{"dataset": "photos of plants and fungi (iNaturalist)", "mlp_ratio": 3, "bias": "none", "parallel_block": false, "lr_schedule": "cosine", "weight_decay": 0.2}
Rows from block 2, named by matrix and row number. Each number is 128 + 24 x the weight over its row's rms, rounded and kept within 0 to 255. All counts start at 0. Numbers have three digits each. After the name is the row's rms in percent of the matrix's.
# k: attention key (model.blocks.2.attn.k.weight, 96x192), inputs 96-191
k.0 127:125133150136134102144141115157105147128170148113102161110108143095125175077090100146145131131167111097111108150119122084137172121151138113122100083142136085155169129107133166142114161111171115170112101133157111112148123114148098107099109128177176095134150080131110120118127095157164135104
k.1 095:144119158107086130145102119163087126209149141121101122159096105118123136135104103152137104145114123143141106167132166120126165108134118114127121107152122071185160107109131172124153115110139111163087111116146133146102122107155083096118161104156167115108180112099125125129129159153165145074
k.2 097:119142117077196122066133126086156092089104122181180114141120143109119095130144143124087113142103140117082129104139096134129141135114150096139110164111138151120104178170102095130124096105068170129135150131132103111127149137151154182117155130120123146153150132140127113101134147113094142146
k.3 115:146108132125114101154114099141098124146169146130121148150135148114117151118088106141145131132125135089142108148121167105120161113145150101142113111137124030161173152140114136132150142109145115161087124138153113135127082129128081107112139131167184117103123074123138119114093140155135137090
k.4 099:148146185136180124132114160113165133103130109148157148101158164128113140156150100102120130120167129086134143149100142154126107085146104118123171139142172172113123103143104138112111144129096159143158111141128128079167113157125140134101131131115116115149155143121122125199155106111048125103
k.5 080:118141102159110096151160128106153155139146122106138147116137130142109119108121114125125165185136144107095120137143110121140122128112123140136143153156122203124098098125128127156114165119116125103126099114095112142133127118083145145180117108143075168137114127099140144164121136109138154086
k.6 102:133128112155170105123135139132136109085163161072124139147126144107151091117122163110105132133166121170125112108156143101152124133116111146166125128127094156125156168097143140133099167127135067168151100149125106100092123144152124132100124098092131112156146134090157151152107137122144126111
k.7 136:125129133129148130135149119127193131113121067131146134146098103089113099152159144115116146122137152132137073097122096166142093137162142142124129144112123176070062122169109096112137111141089133117140153128124124131132152114107176168142145138085075149119127163131129119105117124107105105126
k.8 101:154126107116122131147129104153167137174119124171155130144151127110121101113118125082085100147097180107128111154119169158117111161097095149119118143126135136094102164142136118105126122120094126112094143146119129103086137120141166132165146123160119133132098157137141123144127181147156132143
k.9 076:130135121154129147128152154126138131090104065157165150135161093122138110168162171121104167116138112114123165081142113171113092121125102159128148166092133219099095131145116117115122090145116119110141126114106117132146150142141186164175129155083096128114125143127137131112134135090107131165
k.10 103:113160137163116087168162148125148112072142126095152136146146168119111135109096147142154160116106111130113198096112100129076174118140115176146128164149133101153157136102141129187113153139133118118159097075111141099176132104130143162122123124106116126099122113137136192160160077115139131140
k.11 106:102132136139132142147107118117121166096138134116139121122110143110125132151116139122093149114138121106085123148145137110105115152152139104149095086118140045209114149109122140162121170125133123147104160099120131160108112136177072123123159141145198081090124094118098101103143136166127130111
k.12 102:163163131166112112141118088145118126109112149125118124093076158153158145122113154135097110099129097138123103116152157165131133128126166111149097104100088107174141086100134136112114155095147105131043131117137148157116122104156111094109125140129122116129087108142112129148140126142134140127
k.13 108:123116104126124113164160113094130151135094137095129145162104143116144127218136126144121131107109130108152134139159105085196152132130127148098129091124140159120140132156125127142122166145154102160138120145143145146121111129091123128109123156108140128138112109136147175157099073125155144086
k.14 096:117126127154127123127103123115084163148141140123116140118118131105102158100108086131114123147141134087104100134113121107107159105150115107116093089122119082173176107136120130111118149113140091138122125129123115111159091113124102106100095124132189096138151084086154128103142090158165143131
k.15 100:128131142097142161115143140112180117129107092145117115101140130159120102166143155105108119130102135144171151075107069168125112161126099153140170155122112206106106107117150105147112115146118153115143129133104135122140147131115184156138150112072059145120089177106121141116130153116094100163
k.16 102:116124156093159085131144108135107172143173166141145146131131147078125138095096091153116105131202146105096106147112152100125156104158148131104078093143135125173157147121151172147136157108149132147101127144157100111137121125143088110099130124169158122150158082142121127115118097171153122106
k.17 098:129109120119145111138126111151093148118149141108137080155121136120139160124071104139135123155131170103131100163080132091156144130160169097130097084133119077155159139127103129120132148114163113143114137161129104137150097135094087116115124130158159098143175065145135129107130090135140160093
k.18 100:156126133102112124150118101176102126148140149131085114143118147137136146121104116156131108167159109123139112169133158096112152117129151111118117101141102040192174119085105155151135182129163104149096120141161130143130083090117077092100113129158162126127142105127124133121119122159154129104
k.19 086:152091095123153166106144094173052157156117138172148106130103119136115108143107149132129148124104203149138147170147150113125125150125198156117117095117162123125073121166141145126121140134117144123106178130149132100139138151125111120140130161162108139158122114137161133089131098149076109125
k.20 088:104104129103111142098103142140112111176139145136129095150114142156109143115114092120136113143131118146152080166099177098109142109101129114164120121134130093187135136123106174130132133119148138157098176106177125141169099151143077103118137109173152119145130105125120120117122124130143164101
k.21 126:137132126151121155146095145145124130100122131152123098130156123136102120087133144106121140158160112116126158101146165130117106053123105126146168116173139199126150116136126140153157155157150151122134086118097163111129120137140149113110141106116119152110084175105144145139093136143147158145
k.22 106:149123163115130102135100148138138134087121118153171116113182151116125088139127164119139110171126138137110120115082129159124127151127109091136094137116079097118127148154119093114143105111095116096149132135127104107146090110122166158169152131148104123123115123114176139166100069121106112148
k.23 062:107111147100102096073123130146122173134157097183145137136166141125114135121114138125127126129123110110118096121163088116152112080107132086165130165161132174144125092123107169135112125147128197144107130172085108149119157124147123112124124131155106101120125141142093119143140103140165112128
k.24 088:120111119127110131118114169116126110163124158187168106168125105168132101126193145136146098114061077154141133135129166151112162139106130104123140157127112096161134120124110132123153159137125124138124134138090155116121128129126114121145110114143099146122145143135125125091104146127147128133
k.25 203:130134134131144131125145149118144115097086091114169124119134121130129110155169136132099156113127119123127165107134105132115090123097104134141158186130143185108084111136141093117138092161110146099151131106101105130123144140118176181156129129084077151142117168121153124142139138110105121162
k.26 113:110097117113125097109146123126117183106118151133133120136163137151125162102096111137169109123117112115125090162088160140106174118112149111104145108127122142192143134104120154134127105107119095142104109101179093133126101079149129095163156139137125111141147116121128118118148134138129128106
k.27 098:168122152153065162086097144148128107195131139139118137129126092155139123115113129111104130117124143119205153131132150120132098147129154122160164118095140103150128121135120105110138124139077133121097149116116115137088116140163121125135165125133093137124155161088140148136151133098108194145
k.28 094:128119153124087161142106145119145133106079147130110113093101094144102111155172144127108165099111145149096148093151101140104125112158096133129147168119112148126088135136127108094136109159110162093171144121106136145116161112125185155162096124068062131130113149137149126141109145110087114160
k.29 111:145122136141102125082151098133125090091145114093135118103130162145101135093144124133128146141161093151102133122086091147119074119107129120132148178137102216114102108154064115133130098121114122112118132145128144158121143113100166131125139091163135156135137110132174128155116161163095102150
k.30 106:138136098154124115126095112101149115103104084144173127132172151119115098135130112096143128160106105124100137092152181151118076141105132139118164138128147168116080086128132104120120089132135140118127127081113105134111115138126150160121096100155145133144104127159141148114130132071116101108
k.31 097:147133119142132138138070132099082119069173143125118104158163134118127153132124140130125142105134137135097149110153151107143158134137129102150168170131153149117109148110150162133134137156124123104097102166155166126145128145145146111143158112146145157138126119153114102059117103169142075158
k.32 098:143133144123147108148166104132112146100142152115130142174140165110122152069106112143142113157144127096109093122122135106140154148155126115073093084129134096162167126120118164146147138135154108119102129138159111118162110113129132094092148137148169091153140077138138124125109104158128130069
k.33 075:123149140119088124178111132110143105145136109109099092127129118179108119123137134122128143100115144147115154120161141141122116153132164152125114142145088101128153081120153138141152139139184102127093164098141127145100140098142131070112064134112134115126091079122137098125121164144169139107
k.34 080:100135134151148136113140168121173145089093126127130151131114112149144091180156174133123185115135106137107139089106086121136105132139090155164189170137158158133093113137130093095132145141076149107172132113114139067113131156113178143157116150077085153159118167094135110144153164083117102140
k.35 080:118106169160060157143098144103145110139134117128110145121117088139147135160117151123104116166099171142183128146154121134103108101118114127113133157122076107161181116110088168130141140114108134138091156071129154116121120093128117112129136127142140119073123142088130129085114141155136132129
k.36 087:131105147126110134181117119092115125145121142176099154141096096148131121073138101156141112156112121147121122081159142104172118108091073158103158136140133134146164121123126150149132122128103148104106091075142138142131147145144179108143106142147114133153100147141106114088093102125127146128
k.37 099:132102135102127090145113107109071113134131130148145146127140172086104143072107124160127123169127140074124106120127155114135168114143149090085105113129134120151141117147117149138127120113148126158117121190181131101154115090157097102086131137127161111160172094181160119129131106188155143085
k.38 103:127163126154131158134156154107125142127096084130116128134123124127136099147170144093118140117101152150124139094162092135112099120132111149094168159116130171049082127142154109140140080164089143090172119102105107155116119148098182147150134158070098129121124151124114108144128156132102119135
k.39 067:101119130104129132104129136111126105104148115124114130166119142119157180123105133118170127148114133113142099148128102165161151091092124075120171157142151110141097126150124120137120123140162100128113162123120094158157115143117125127103126122119116123181146103150097145181112103081094114096
k.40 070:129141131126140120127113109124078135140127183163149116151118154117121152092094101135116109145137115103140085129128146138138137114134136057096115083137099058178165111132107145115150129128130111158100151162155127112144123076126108101107155148188135090117133092155129144113108109152156150068
k.41 082:138116138145114105114085119148092146084149153153137120118123122093156136157119115128137137141141167129125149102122119124161152103150180161161090082113137130179141108141120135112153146100113130162101141145168131120123102093154136071122094097163138119121099139131176142044110120140125170151
k.42 081:117128080125129133147133126133159188105175143156115120133097138111131161127136116131162102167115121139076105143178146123084163072140175140123128149173073135135151169125146121117154133135163139146103136109112135127141100115132126117125094139167153145123120127128150109116137152151130192109
k.43 089:099105102095136123156137109094077126151130135127122100141088115139170166160118118104140073134133137132143126153111151148087123132069092135079155118143107055165142124100117121134089131136142076097133180139132105109147140125117126129132108156108102101113140116119130131071141124115144149115
k.44 090:121157105124154101123117144135116123086097149100110139113111137117110120106126083138146123114101125136141107126084146139100147138122101095095075099128085094166114100105125110139112174095113124136103179135130110152201121107137146132135115132118062111146125080119161148092105094156131165113
k.45 092:148149158107135135140119154148139143125100125140144149123091140126145136142176112164155123123160174115105117163108071127107110158169114112153070141126128113100120169142089158125099136123137156124151155078151135107146151101163136152143121154132129116128140104172144120170091146206135113162
k.46 094:105120159112153075087151080137121157114171137133145160144168123106119130102136122135128131131152130093100084150132169105140158125148121105108110100125134156152134124137104156118125140120120132153119130151150116161161076146166163121073139136168165123162173099114156147148134100142139115090
k.47 089:106099145098129127137131158132092143143088111142132125120134128148104158129145117089132136124095112153142115159167158140093125075163154108103069120155123101114134117110147117125147123134126144116112142126124137156148128120123146089164099126155161153114134114125107120051125136137110136075
k.48 111:122127128102160110108149107125091175127144146117169145177147176101112141106113108144121125140130129082130072135120139132125161144132096068108120105140140087145142150165098154126114123114126135150104165165156099115149110113140144138110150155167147072146156086134127098117114083139117125100
k.49 093:120154147154177109135135119104149107089127101134141154121112158117105087082115150142135166126163133142120147143088081111132143140135113138122146123118145200093089130166155125104144112135089143117137099155133135085158118162132160158123117144062109128145151147146123131158111100105094097143
k.50 116:124155137137120160102149161138159132126117104107140121110166111138140106189144137081096142107120149171154157110134093116126116144120128153126167176119138159090075131128138101102135121139123156102152118110104111133102151157126141154159142122115095143119132177097127107119132154084112111191
k.51 088:095128108107054165159133161152081163151124132149129099169158119180128141160129131082129115142154107116154096140103119147099134093093147084138119127155084074196137111115126121144093136135128123106128127177173164153101136118121112105131141130116120090118159119114150107114135159142140138139
k.52 076:101097093098141096108152073099118104137125124160133166126144134123137114151110094157129111137139195156157110118125150085096171119128161127157107107123133115194132100146122175127131126109163147150101122113172155131129084133137073083094148103114149093117142116117115125143131133147148156085
k.53 066:131125135129119112165079130131148126133150137134150172173138127114166136111100153124147120124148159103102145121131141092126151104111140077109151084148134123138190118126149155118162163117132086129131079130125126162155112120145081162119114104150152123159179097131153138145145124170162136129
k.54 064:119173153123127146129112103122110154124112087124155100139118138110102142096134143139144128184165114172106125107113142134095113177117147130124115093093106115133156145112152128175161112141124097121150127141115147105130131074109115146111124137117144121132162127113151121158137124155112103139
k.55 087:147112149137110075131095126135114152144134176111104135125102088114133124118108134164139135137157126145109110151102170091096122122129106112129110099160111079190159131119107175125085145107155149159122096126144113101124096080170083107076136130152156120109162089105130148146126097170190131130
k.56 135:107126113112107103140112108126116123129135170172102114134095136147142140077100108146154116132122115131112098149116162132144146111144153119144123109154112079163156140116134169149144160114146104150098128135159131124150107107154098084103142108138189117130131085125136143106123151174133155085
k.57 113:103147153153133147093128166119138140149077080123144112107125115126140112188152150099128144093111132138139131100146081118136111113141137162133148140121139161101102096141152076097147109147087134084165139108093129127126139143115158171171139115120096143155143143084119109137150169106121131181
k.58 097:131131119079102103161132110128100118143158152136113135119074124141155121141098094116107113162116155131139078174150121104134127106122127110101073125141122119172153139136125164135158165103157091149139157156154168128089135105108124102110106129143141121097089112137118142112133157136137146094
k.59 084:142102138129105161121107169174130094143121103127108107099126097142139124126091098089142119122108118138115097162120113142097134135118109126132109185127083097119116158106103097124161122130156118110169105097137134128117157149071096091126144122118160110138126132087109155138136143116128135108
k.60 106:157152139139143125152129164122161138040077130202148129151147153127112141156115173144087138119096114139124160084119107140124121141127112095081177125154119153091115110129119115147174085125158112131134109133111134118120147129135151174158105137134110142107132100143099126097134110111120138147
k.61 094:124119092129098116112133138131108161159149151094143136140152175117126140067122122150145099131117128141108119124110146091113147107147176101149150102133119103169174133152125148152132144144148128118106135124133122172156100097162077107122138137204173117120133099150123107072138142126144143126
k.62 095:110100116135133095154132120120139105127144149156141106134125145114113123063136122152136093153098098122144127157122145111092085156117141138144130155142138144153147132115096137121141105120101135120122128126117135131146126156125092105157083104100176117141162106159123106097126091155121122125
k.63 087:135126140123121134123128161098126141105114105133109139079158113159146111136144189134120123104118156140113184141147105083108099143106115132143153152146100190130112119148131111135135128137114170105142117115089144117107131133110132116140128123097057120119111197145123137160147139074084114139
k.64 101:135147148111081172113121152122139126155154140125107174133147102188145134115164112112086119138099168074161122136127154146120120122147110128139123107174120129127132120144122154133137108143170131121121124150160128074109095100107116089125138148125142089170154132095123085095121095159132133131
k.65 082:109128127164117169102127149132147063125070127123147127118146069100131110138147102129093125098102157109155147154165100092173104159142092150152138116151149133112144169144096121085121138138145138127129126139122082134101135125151145145150113148093104137120118136143124131110123168115154139139
k.66 069:125141106110134082080145117131138120119108157186155096078132110122134126136159151096090127163169128087136116126151128152161123125100120169135145135152115137128129145128147109120098109143103127108152132120094158115063132136146172126159112116121122156104060134163110180128117125125109107132
k.67 079:129139125114113118136149135128112139088166110159105101134170149152151158119119113117155132115169130088130111129122139129129124109133163096103121102135090096191165113131213157188153144152128121132108142146157126091146136107119120125085141139161144109174134098142121120149111139164125102116
k.68 086:122113101125158145117151102164137126115152133128121071167104162117106120183103109125166114129108122149128111121139137153120137168158145166152095155127109132145068135130140092110113135125113103104130133122153167113120119143077112107108128150154107123159166116149123128113120149161096138124
k.69 069:098119118088094116112143155128129125152096167128131120095109114145156077157104157156114135138111123128164100117108092095148125120129162185113144137139161109143134163115107083136134106129124137082125158102116128178119115154132171138156068130124110175093093151114112116058135125124109123113
k.70 108:091118151102127125118084124117118158120101167158143148153108140129119118082136096122158123082138081109103111136134123142138148127164125103067111104146087140131163160119123151157132144145148135165143119136156136119155114119139121095099105128184114089155192106137082131127101161186142142123
k.71 114:140140153131120133116127124125099138125122126093099158172127124157136186112109123133134134122152119105137108145133148080115168090146127096105125082142115061142173089076143176145120157139173139122119101134147111147175104121124118083101169143177124093116124085116103112147095132141139139115
k.72 110:137123130132102152131141146134095141123111164144129125092123137150158171069135093140148126164120110098114153133149140087101125145110154099117134118120135093150157093092157145172163135156124109123127124111128115151137162101140095110144137127197128113117109109141120113092100136154153085121
k.73 111:117117115140129100130127128106189152143114115124165136157107084095104130154140105132114122100100164154121108160147086145176129129145135152109113150115125156106137144120120091090151092136130120131160126114096132128129148136126180129131139132112113139105096140159125126127138110113127150095
k.74 113:094148147148122127151141119098142118143143151132122129130123170146104139105118167118120092156094097138117184104121112144111178128117097121092145142152097125124140129110172157132130079092131083160145099072150180133084155066155118152102142115135098098118131110121118101121119168159149113116
k.75 117:091149136138151174089106151108132122115133090114149174110137094134128104159108171102095146102166149120132154122155117128125131173115123147106111094147156148123161124092184127128149086106122153144138150128126142161104151142150101161097163124113104108172130126091107114173092136107104096141
k.76 123:110097143110121134137142129106137096191135093102087104074071107103161164136129137126110129133119123133065111115150112126160117115133143105133128121136120126119142119130105075119103142118131153114143116101169101126100106156113145131130145140120111123181167111090146118157106146128074131127
k.77 096:098134098107139123159117095124117152135138149122108123170085117122154165127065122122131131147153163126112074117135101205127157128136158104159114099148128088134114146136134117102140135130146094103133116142159125095132119097091146122130125158078149110149101140104179120159139110152114149120
k.78 125:109156111119129114154138110148164115147149118142158112124124149091171110137134145126109154186142130151100140098106100148118118174113160119148154126138132167133087113128129112130126085128152107164135108120143139101100129117127086141127123134108152088134154092145131135125109143149157115155
k.79 114:124109123149138122080122168148189135166146086107114130116125082095141177122047114123088118130155114152107100154140132126106093172130113083150099092132053151161182160072133141113134139082137105118131096136139135127132115121162125133126136138138133133138113142081136161108128131110136139097
k.80 089:163135155127112141205108121150147118178158155140098121107109122142114164136147119125139165131090099188073137126138151119104131132148157093118126134109097110096127057127129105112127161124101112150064134122105148139132120083125094122136101115125147129138093106140135172181105136178129150118
k.81 084:140112167123069124135133129100108142141086097114115141137129133103133139121129104109082113126116125104142099096173141117136063120141087099093107132138099099074141125171130141133162113107169120148147114123134115130115128092151119130068174127153123160143163077110122109119100185186187118104
k.82 111:109106103143132124153143125140157103154128138112158140108127098129128085173134171145091128105092119161133117134136078137170119112136082154151155132121159170123111152128108106082129085148113151120144122113133142151078131150119158169149097111091114165094095180140134144102167112044119138153
k.83 094:139098115137110106124118112137156099171113170161159140135118107110107097139142153132086153108090131152103135125135104121134121062120116155147160147133135156127123140124110113084133090166127169143148126101123145162092097125155154131159084109098112142105112188132083128150142119086126134151
k.84 091:116157123124096133128137148138102125098099149139149127129154122152155189121138131137098102161127148089143146166133121105098086127145121142108170113141134115137130090117124117181116145150127135145156126134140102143161123092158127134135134141166142139110128108100118117110179096110147130135
k.85 093:118114137129120134102137110114085106108136181082133112113150165129148168077118082130159102122147130105146110130088145143136159114110154092132121091132149117134138137123161160139142162118148089139133140129141126102149113120114114107109143132139135075156149086109178123115111115143164105120
k.86 076:123093189146100111151101125124113142149167177158123111131136146105116118161084091116134112113135135093173127126103138118114176159136124110105125133068155082149125113133123134146123149105161062155141104173129143156150099106112101103103124129132143118118140103099127147131112142172128154093
k.87 082:142090136107111110100103088162076105151122117135111118146122121135148160120105084116132139090109141121148138146121128138124110070103149090105103088105120125186120165122097141138066180121125131157134128158141108127147083130157134105132142127169166094102126136142144143091109105140101130158
k.88 102:116122099090134147108131089165100122134129143166106123143131134089135149115105108127152150142172159121121131140093129145137146146146131139155114113146167093101133172142156145153131140134151115147169141099150148109142129090119059162108158143155187104088106117140138119120125109151210111132
k.89 092:139141133135173154119160066114154154162111098143122135160128158134093125146126177089143105144143107130089095120114114155098148138121102129146156129159127160133117171103153123146116121141162120167162104128144159107143163115117105166117156118115086117087136179128129092134150135133160095128
k.90 101:132126135138099122153135166109140146150159090120101099155162170139127109133146112119098127132050127134114148152109099094125150087147162125109121104105136173155133116128143132137121129112141115171146115146126137100125125122109129100160092140149175139134117129157123137090093112140124119113
k.91 111:137088153156126103135097132137110123133103144129101146142107121143121126129174112175147135180122101142141112097157118173095140079135159129107077153107123108128141116136139101117100147133136064108160140132143084089135150149103136098102094120105167128114128109159178135114105177123083124121
k.92 104:132121117115179136125109109129132132098163157095111114162144150117130149135131112117162127144113154114135125091104134142157155063075143180177146104111170125122130114104130115097132098148144127162130131145094151118145105141126124110124138129177099118134107153158141102118148126076120137144
k.93 118:104148133131135144143077106134072172147121106157148112168141105147111105142154140136108122132106094153119127120163147118143129120091139132120149124108121142135177149184104128118157120137136123134100166135162158085110131162162137124162145101152092144123141153105081099063114136133098153101
k.94 139:122128098160136137087132106096163076173139175092122129128134158143128120140097161125114122163118133111149105109135095193121127171130141132166127135133129119158064082133098139102130124125099081144104146127106116160081115155114148100116113149116120119089138107097139132135180135094176122084
k.95 106:141142152125143116042095127153138121118147109166104125188167144129110115094126090122129098117102112074158141126107135152133153112122125132135145081102133130089098122075125124151088140114125126146155148138143137085149127123140095122105098130164138117136150115130063130100102056111123098133