Weights of a small autoregressive pixel model: 2.19M parameters, norm rmsnorm.
Rows from block 3 of a small autoregressive pixel model, named by matrix and row number. Rows with one number belong to one neuron. Each number is 500 + 25 x the weight over its row's rms, rounded and kept within 0 to 999. All counts start at 0. Numbers have three digits each.
After each neuron's rows are labels from the 100 images, of 14848, where the neuron reaches its highest value: "strongest on" is what is common among them. Only what is clearly more common there than usual is listed. The data: photos of plants and fungi (iNaturalist).
# fc1: MLP up (model.blocks.3.mlp.fc1.weight, 576x192), inputs 0-95
# fc2: MLP down (model.blocks.3.mlp.fc2.weight, 192x576, transposed), outputs 0-95

fc1.234:533529492504486477534470490506483496508472516513484471513491490495492508552548526497492498471468490527473510502501458511493545483497470495504550535504520510497480415509493471475499474496475500546488494480511494481548463506428470471537541494508530559498480492487531539521463473498470497492
fc2.234:505484515511500509448492529538485506496523484527518486476484457492534533517498476486533500471470483495461517525468486522534464503516506501468500477520475484509521463521506469550505544516500494522528487473465481472473456491518501500506541486513495430494478430471529477504547528450523508499
strongest on: order Caryophyllales; family: Cactaceae; text has "cactus"

fc1.437:502529479521477506523491498531491522484442531502487503545489550502500490466517532491500504450509486502480481483472474517511515459515505479479532516486506483456466447478490477512513503477480546526523476491468507522530502535475463490518514496465507498542480481485585511487484517511473484514
fc2.437:495507536481504495467478547514490510516524474505528473515501432495454508470491493491548481461534494514505553522527506529487477464505458473554517536524461513523505490516471499522503494487509484531504488501455480528502457520478536546518492474466480574479479460473527498521502475510529487511
strongest on: order Caryophyllales; family: Cactaceae

fc1.351:472447470453488535474498485520456530532505488491513450492480525481561505491496543482541513462482526483490493492502557492482510511490458463492500558522493517501480504491493504451513510507482505490520507503506531525500499519508487545556528489511488487510504523436522517554477520500520489524
fc2.351:528460496456532513483526496492517558505519508515524505491478527494501518495474526481480516481509531506494465519513530481470513480485493487541462503469518500497491528466518491498523535480481502518518520492557532533486502463534519502480491470487532477512518536439474525466531563549499482510
strongest on: order Lamiales

fc1.438:466443511504490550476522494550523505439495505492541496558477561515562535536541503471471518501527499513524481511479500488506491466555515465466503494485503493492504462530467475515496486498493538463459498530483487518496495513514501479540492494535508509529487465509499511512490541488426496492
fc2.438:513544501498524487454544555492454469533529480517507462492477476523463507497516522483505498461528499484506531478491482511494469497470449503524487493487473472464496498493466506519503505479516526497457471521506510512483537491535484506507517523465461474524493461472489503544489494495471485503
strongest on: order Caryophyllales; family: Cactaceae; text has "cactus"

fc1.301:479498455531507524501511502505477432494473511503479489536476510484520496451515486511533537551460509486503493513496483473502522476494520498478501478476510505488512473484451496530529558508501518494489512495482505528541527490504490458454498502506500523524460483479533518500453496500536517496
fc2.301:501504505469486522531500507515539518561535486463500480519480534472469473507525505507495531466501465494511483499486492487470511502526479493523493504496521516507502500509520484501517502543516512495514508513527478450514488494486512492502511517539495489455495479429491471477554480532520562476
strongest on: order Caryophyllales

fc1.195:483518512461503485491483496476517479437476481510501521572495493450535482497513508508529530528480458522487494464454466482512478509497512472451508536497513496467477464514496529542479510502486477478549498529467528528517508501494500488517506504500516501489482484504514481530498517517486487525
fc2.195:503520520484497522507527532484458560493535491494476448479496484476473522488476470505544492513484473504466489464509526533501475475497480492448515530482500501522556491489475479493507427517486536492476497516495494537519551502529494478522521534507527527509487491459481490511486502502474475504
strongest on: order Caryophyllales; family: Cactaceae; text has "cactus"

fc1.420:541458432547484520519470461483484500527484471518514499499485507478492518537472460495476517483486478511507518481518504507476448502524495489470492494497470509507473508517453478504511501422495523527517532489498506493490485539463536552497554513461481481489518513462528451514501508461483488503
fc2.420:489518539520464462488523521492490449485552487447519518496522515487491492504530551471478500521506480496493496485505521492465504524494519483520512483471521480511501510501463482498479470491543481504488446535449497489495503505478503531498550517482528473493490482470497505480500458565482509499
strongest on: order Fagales

fc1.103:548508483478503545476487484458505524509512517521481496522520499479498479505523495473532539512443516535487482443482497508455522543482471509513489475473459501473452482469466528493538493462484482464480501525496532484503545551472529509524502524500500513494513500509505486473504555497484524493
fc2.103:480484528513472515525518520481467489492489531469554520513500503517515496538456520509506505491493518491526519490505489481497479516481496492517476515538521474512481511504463497501513484494480453511523509481465529517503464507542563504471491486490488492493506511520473520517495499529501503497
strongest on: class Liliopsida

fc1.173:468506517530491522491487498499463534501459512507490510501491545519512515560515514501476497488487506489496558519448519523539499466509527483502531468494460516481489507522499512505503489490461496506468496496469516521488486554461461509502507481490524531518487444504547485524497524481476525492
fc2.173:523446498517550530533535514492519482485493511510489510493444499482503503469500512506517505525463510481480496471496501467494507516510460526467476494476518470505501502518503488478499543499477487493512474498522494452493492456481519515539539453510499458496521494461482494513468520532562475518
strongest on: class Liliopsida

fc1.282:526477479496497535504512500484518456491525492534472497492495496529495488546459493457454477495496522471477480499477497509497511494483542526502516464467502543498519476460477488512521519538502540447526483506478541475509524502508473528515533487505492534537509467501512477489470481524533505475
fc2.282:511479522474526496552546514494499478477507471520491495515488519485499471463488484495480529530477512474495520495449532503480496482507469487440531466518491520483481509507474462492509491477539444484556510496519540484541524499511476514530494459480500489491516464496483538518555521533532459527
strongest on: order Asterales; family: Asteraceae

fc1.571:501530485493506486489463503489496494498474509507480488496458483492470466523492577486561491500494515503454472501469504523531523498531480524494500500525521501474542476480501441514491517492492521518473510485479503494490484507423485477535525468516457557527512495445534487533489498487484480498
fc2.571:490544481500487471514437514490486470483470502471511468499481484522514493489487489506491468493497522514417456487512557508535498468501557473484521489492517514486493513508490557508476500503491535471531536481510476480470537503483533494470541490515490496520511507533536520508502530476482482489
strongest on: order Caryophyllales; family: Cactaceae

fc1.21:539491480503494527504506501490443483521467479536502491529494524452504487533534497467465547495477423478480498516491516483514460530535474492468542501479472508484488498495463513507515538489487485474526488495485530524495538547449510494502518490453490498520514515509532489539511503453497515489
fc2.21:503501553503487498459524521512519538522514496500492506524482485544493482530503522496492491492496479481487510477546537494475527509533456473509496485491471474487507485485528464480479490497555491499459511526470471500526516502507494457534491460541504466524512495471491525446503455536476511521
strongest on: order Fagales

fc1.328:518512510524558481500506504495495457477519519495491482538456506476552453516506483492542501481502500495538539513451477510536478471505528519464519481494491496461498479494505483518504477471492495473473487465498470539502483556507470495521504505461486481531500493469530474535487530484482478482
fc2.328:501467450491483519535501499514500484516488469504496514488467461490491504416483536523498489496493492520520502496521538470467509461486505513520463488479483518493519518492496506514542491536517469484518506533582496490492505464518521483460472502521489511495523477467491511527451478520481478495
strongest on: order Caryophyllales

fc1.167:476521508541515503492497481512504511526520514504497471474507548541523462533482523498460462532503513450442524506522480460529513510535487530517487524496478500519497488474477479477474514476515519504529503475486495529509514484477501513541469484491488502512491491488488458547492480525468506498
fc2.167:527528529509526490548505460490485509465492481505472484523490464475504467479525510548483514494521482509516494533511485506535500492494549543520500495510506474527496496517501472488498444558521532489512531479490467429524526520475505511511512538501499562514492514532467513489517489466470493513
strongest on: order Caryophyllales; family: Cactaceae

fc1.47:509480507482537486512463522538514494471467469461524497526490488475487502511442515498482525534521514460495487497496477474538485475535529502496473535492481510507496494497483467523512473527518497461544528520482523472502503504546531508504482484482466464490479514503524517492497518538524472526
fc2.47:506473479491492508519490490521466525484489477541495541500545512549458556473518463510528497486511479473530496471522453471479521509543476438531497483500526478502488496480475505526498480533503542500468493500440511529508504518474486476477468533524526526475491518499491471525467483476526491512
strongest on: order Asterales; family: Asteraceae

fc1.372:535468447464539493496531511434480495475488559523485497492536515505507529486454469510466529490516469499504471461450473527504485507456496498517497461474464534494495464473496495526474489517504548474519485487480501453499482490467524544524464499468549495505531475478500471466522571522533474491
fc2.372:498508538493476476484494485504511469498502517526515507489486502492499482500508469550515529513470478496460494497481498493507485481466474510490521542461501492519481471507514482474505494505482523506502484512526478541504490496542470518538526538480468498509485506543516472499513515467494494453
strongest on: order Asterales; family: Asteraceae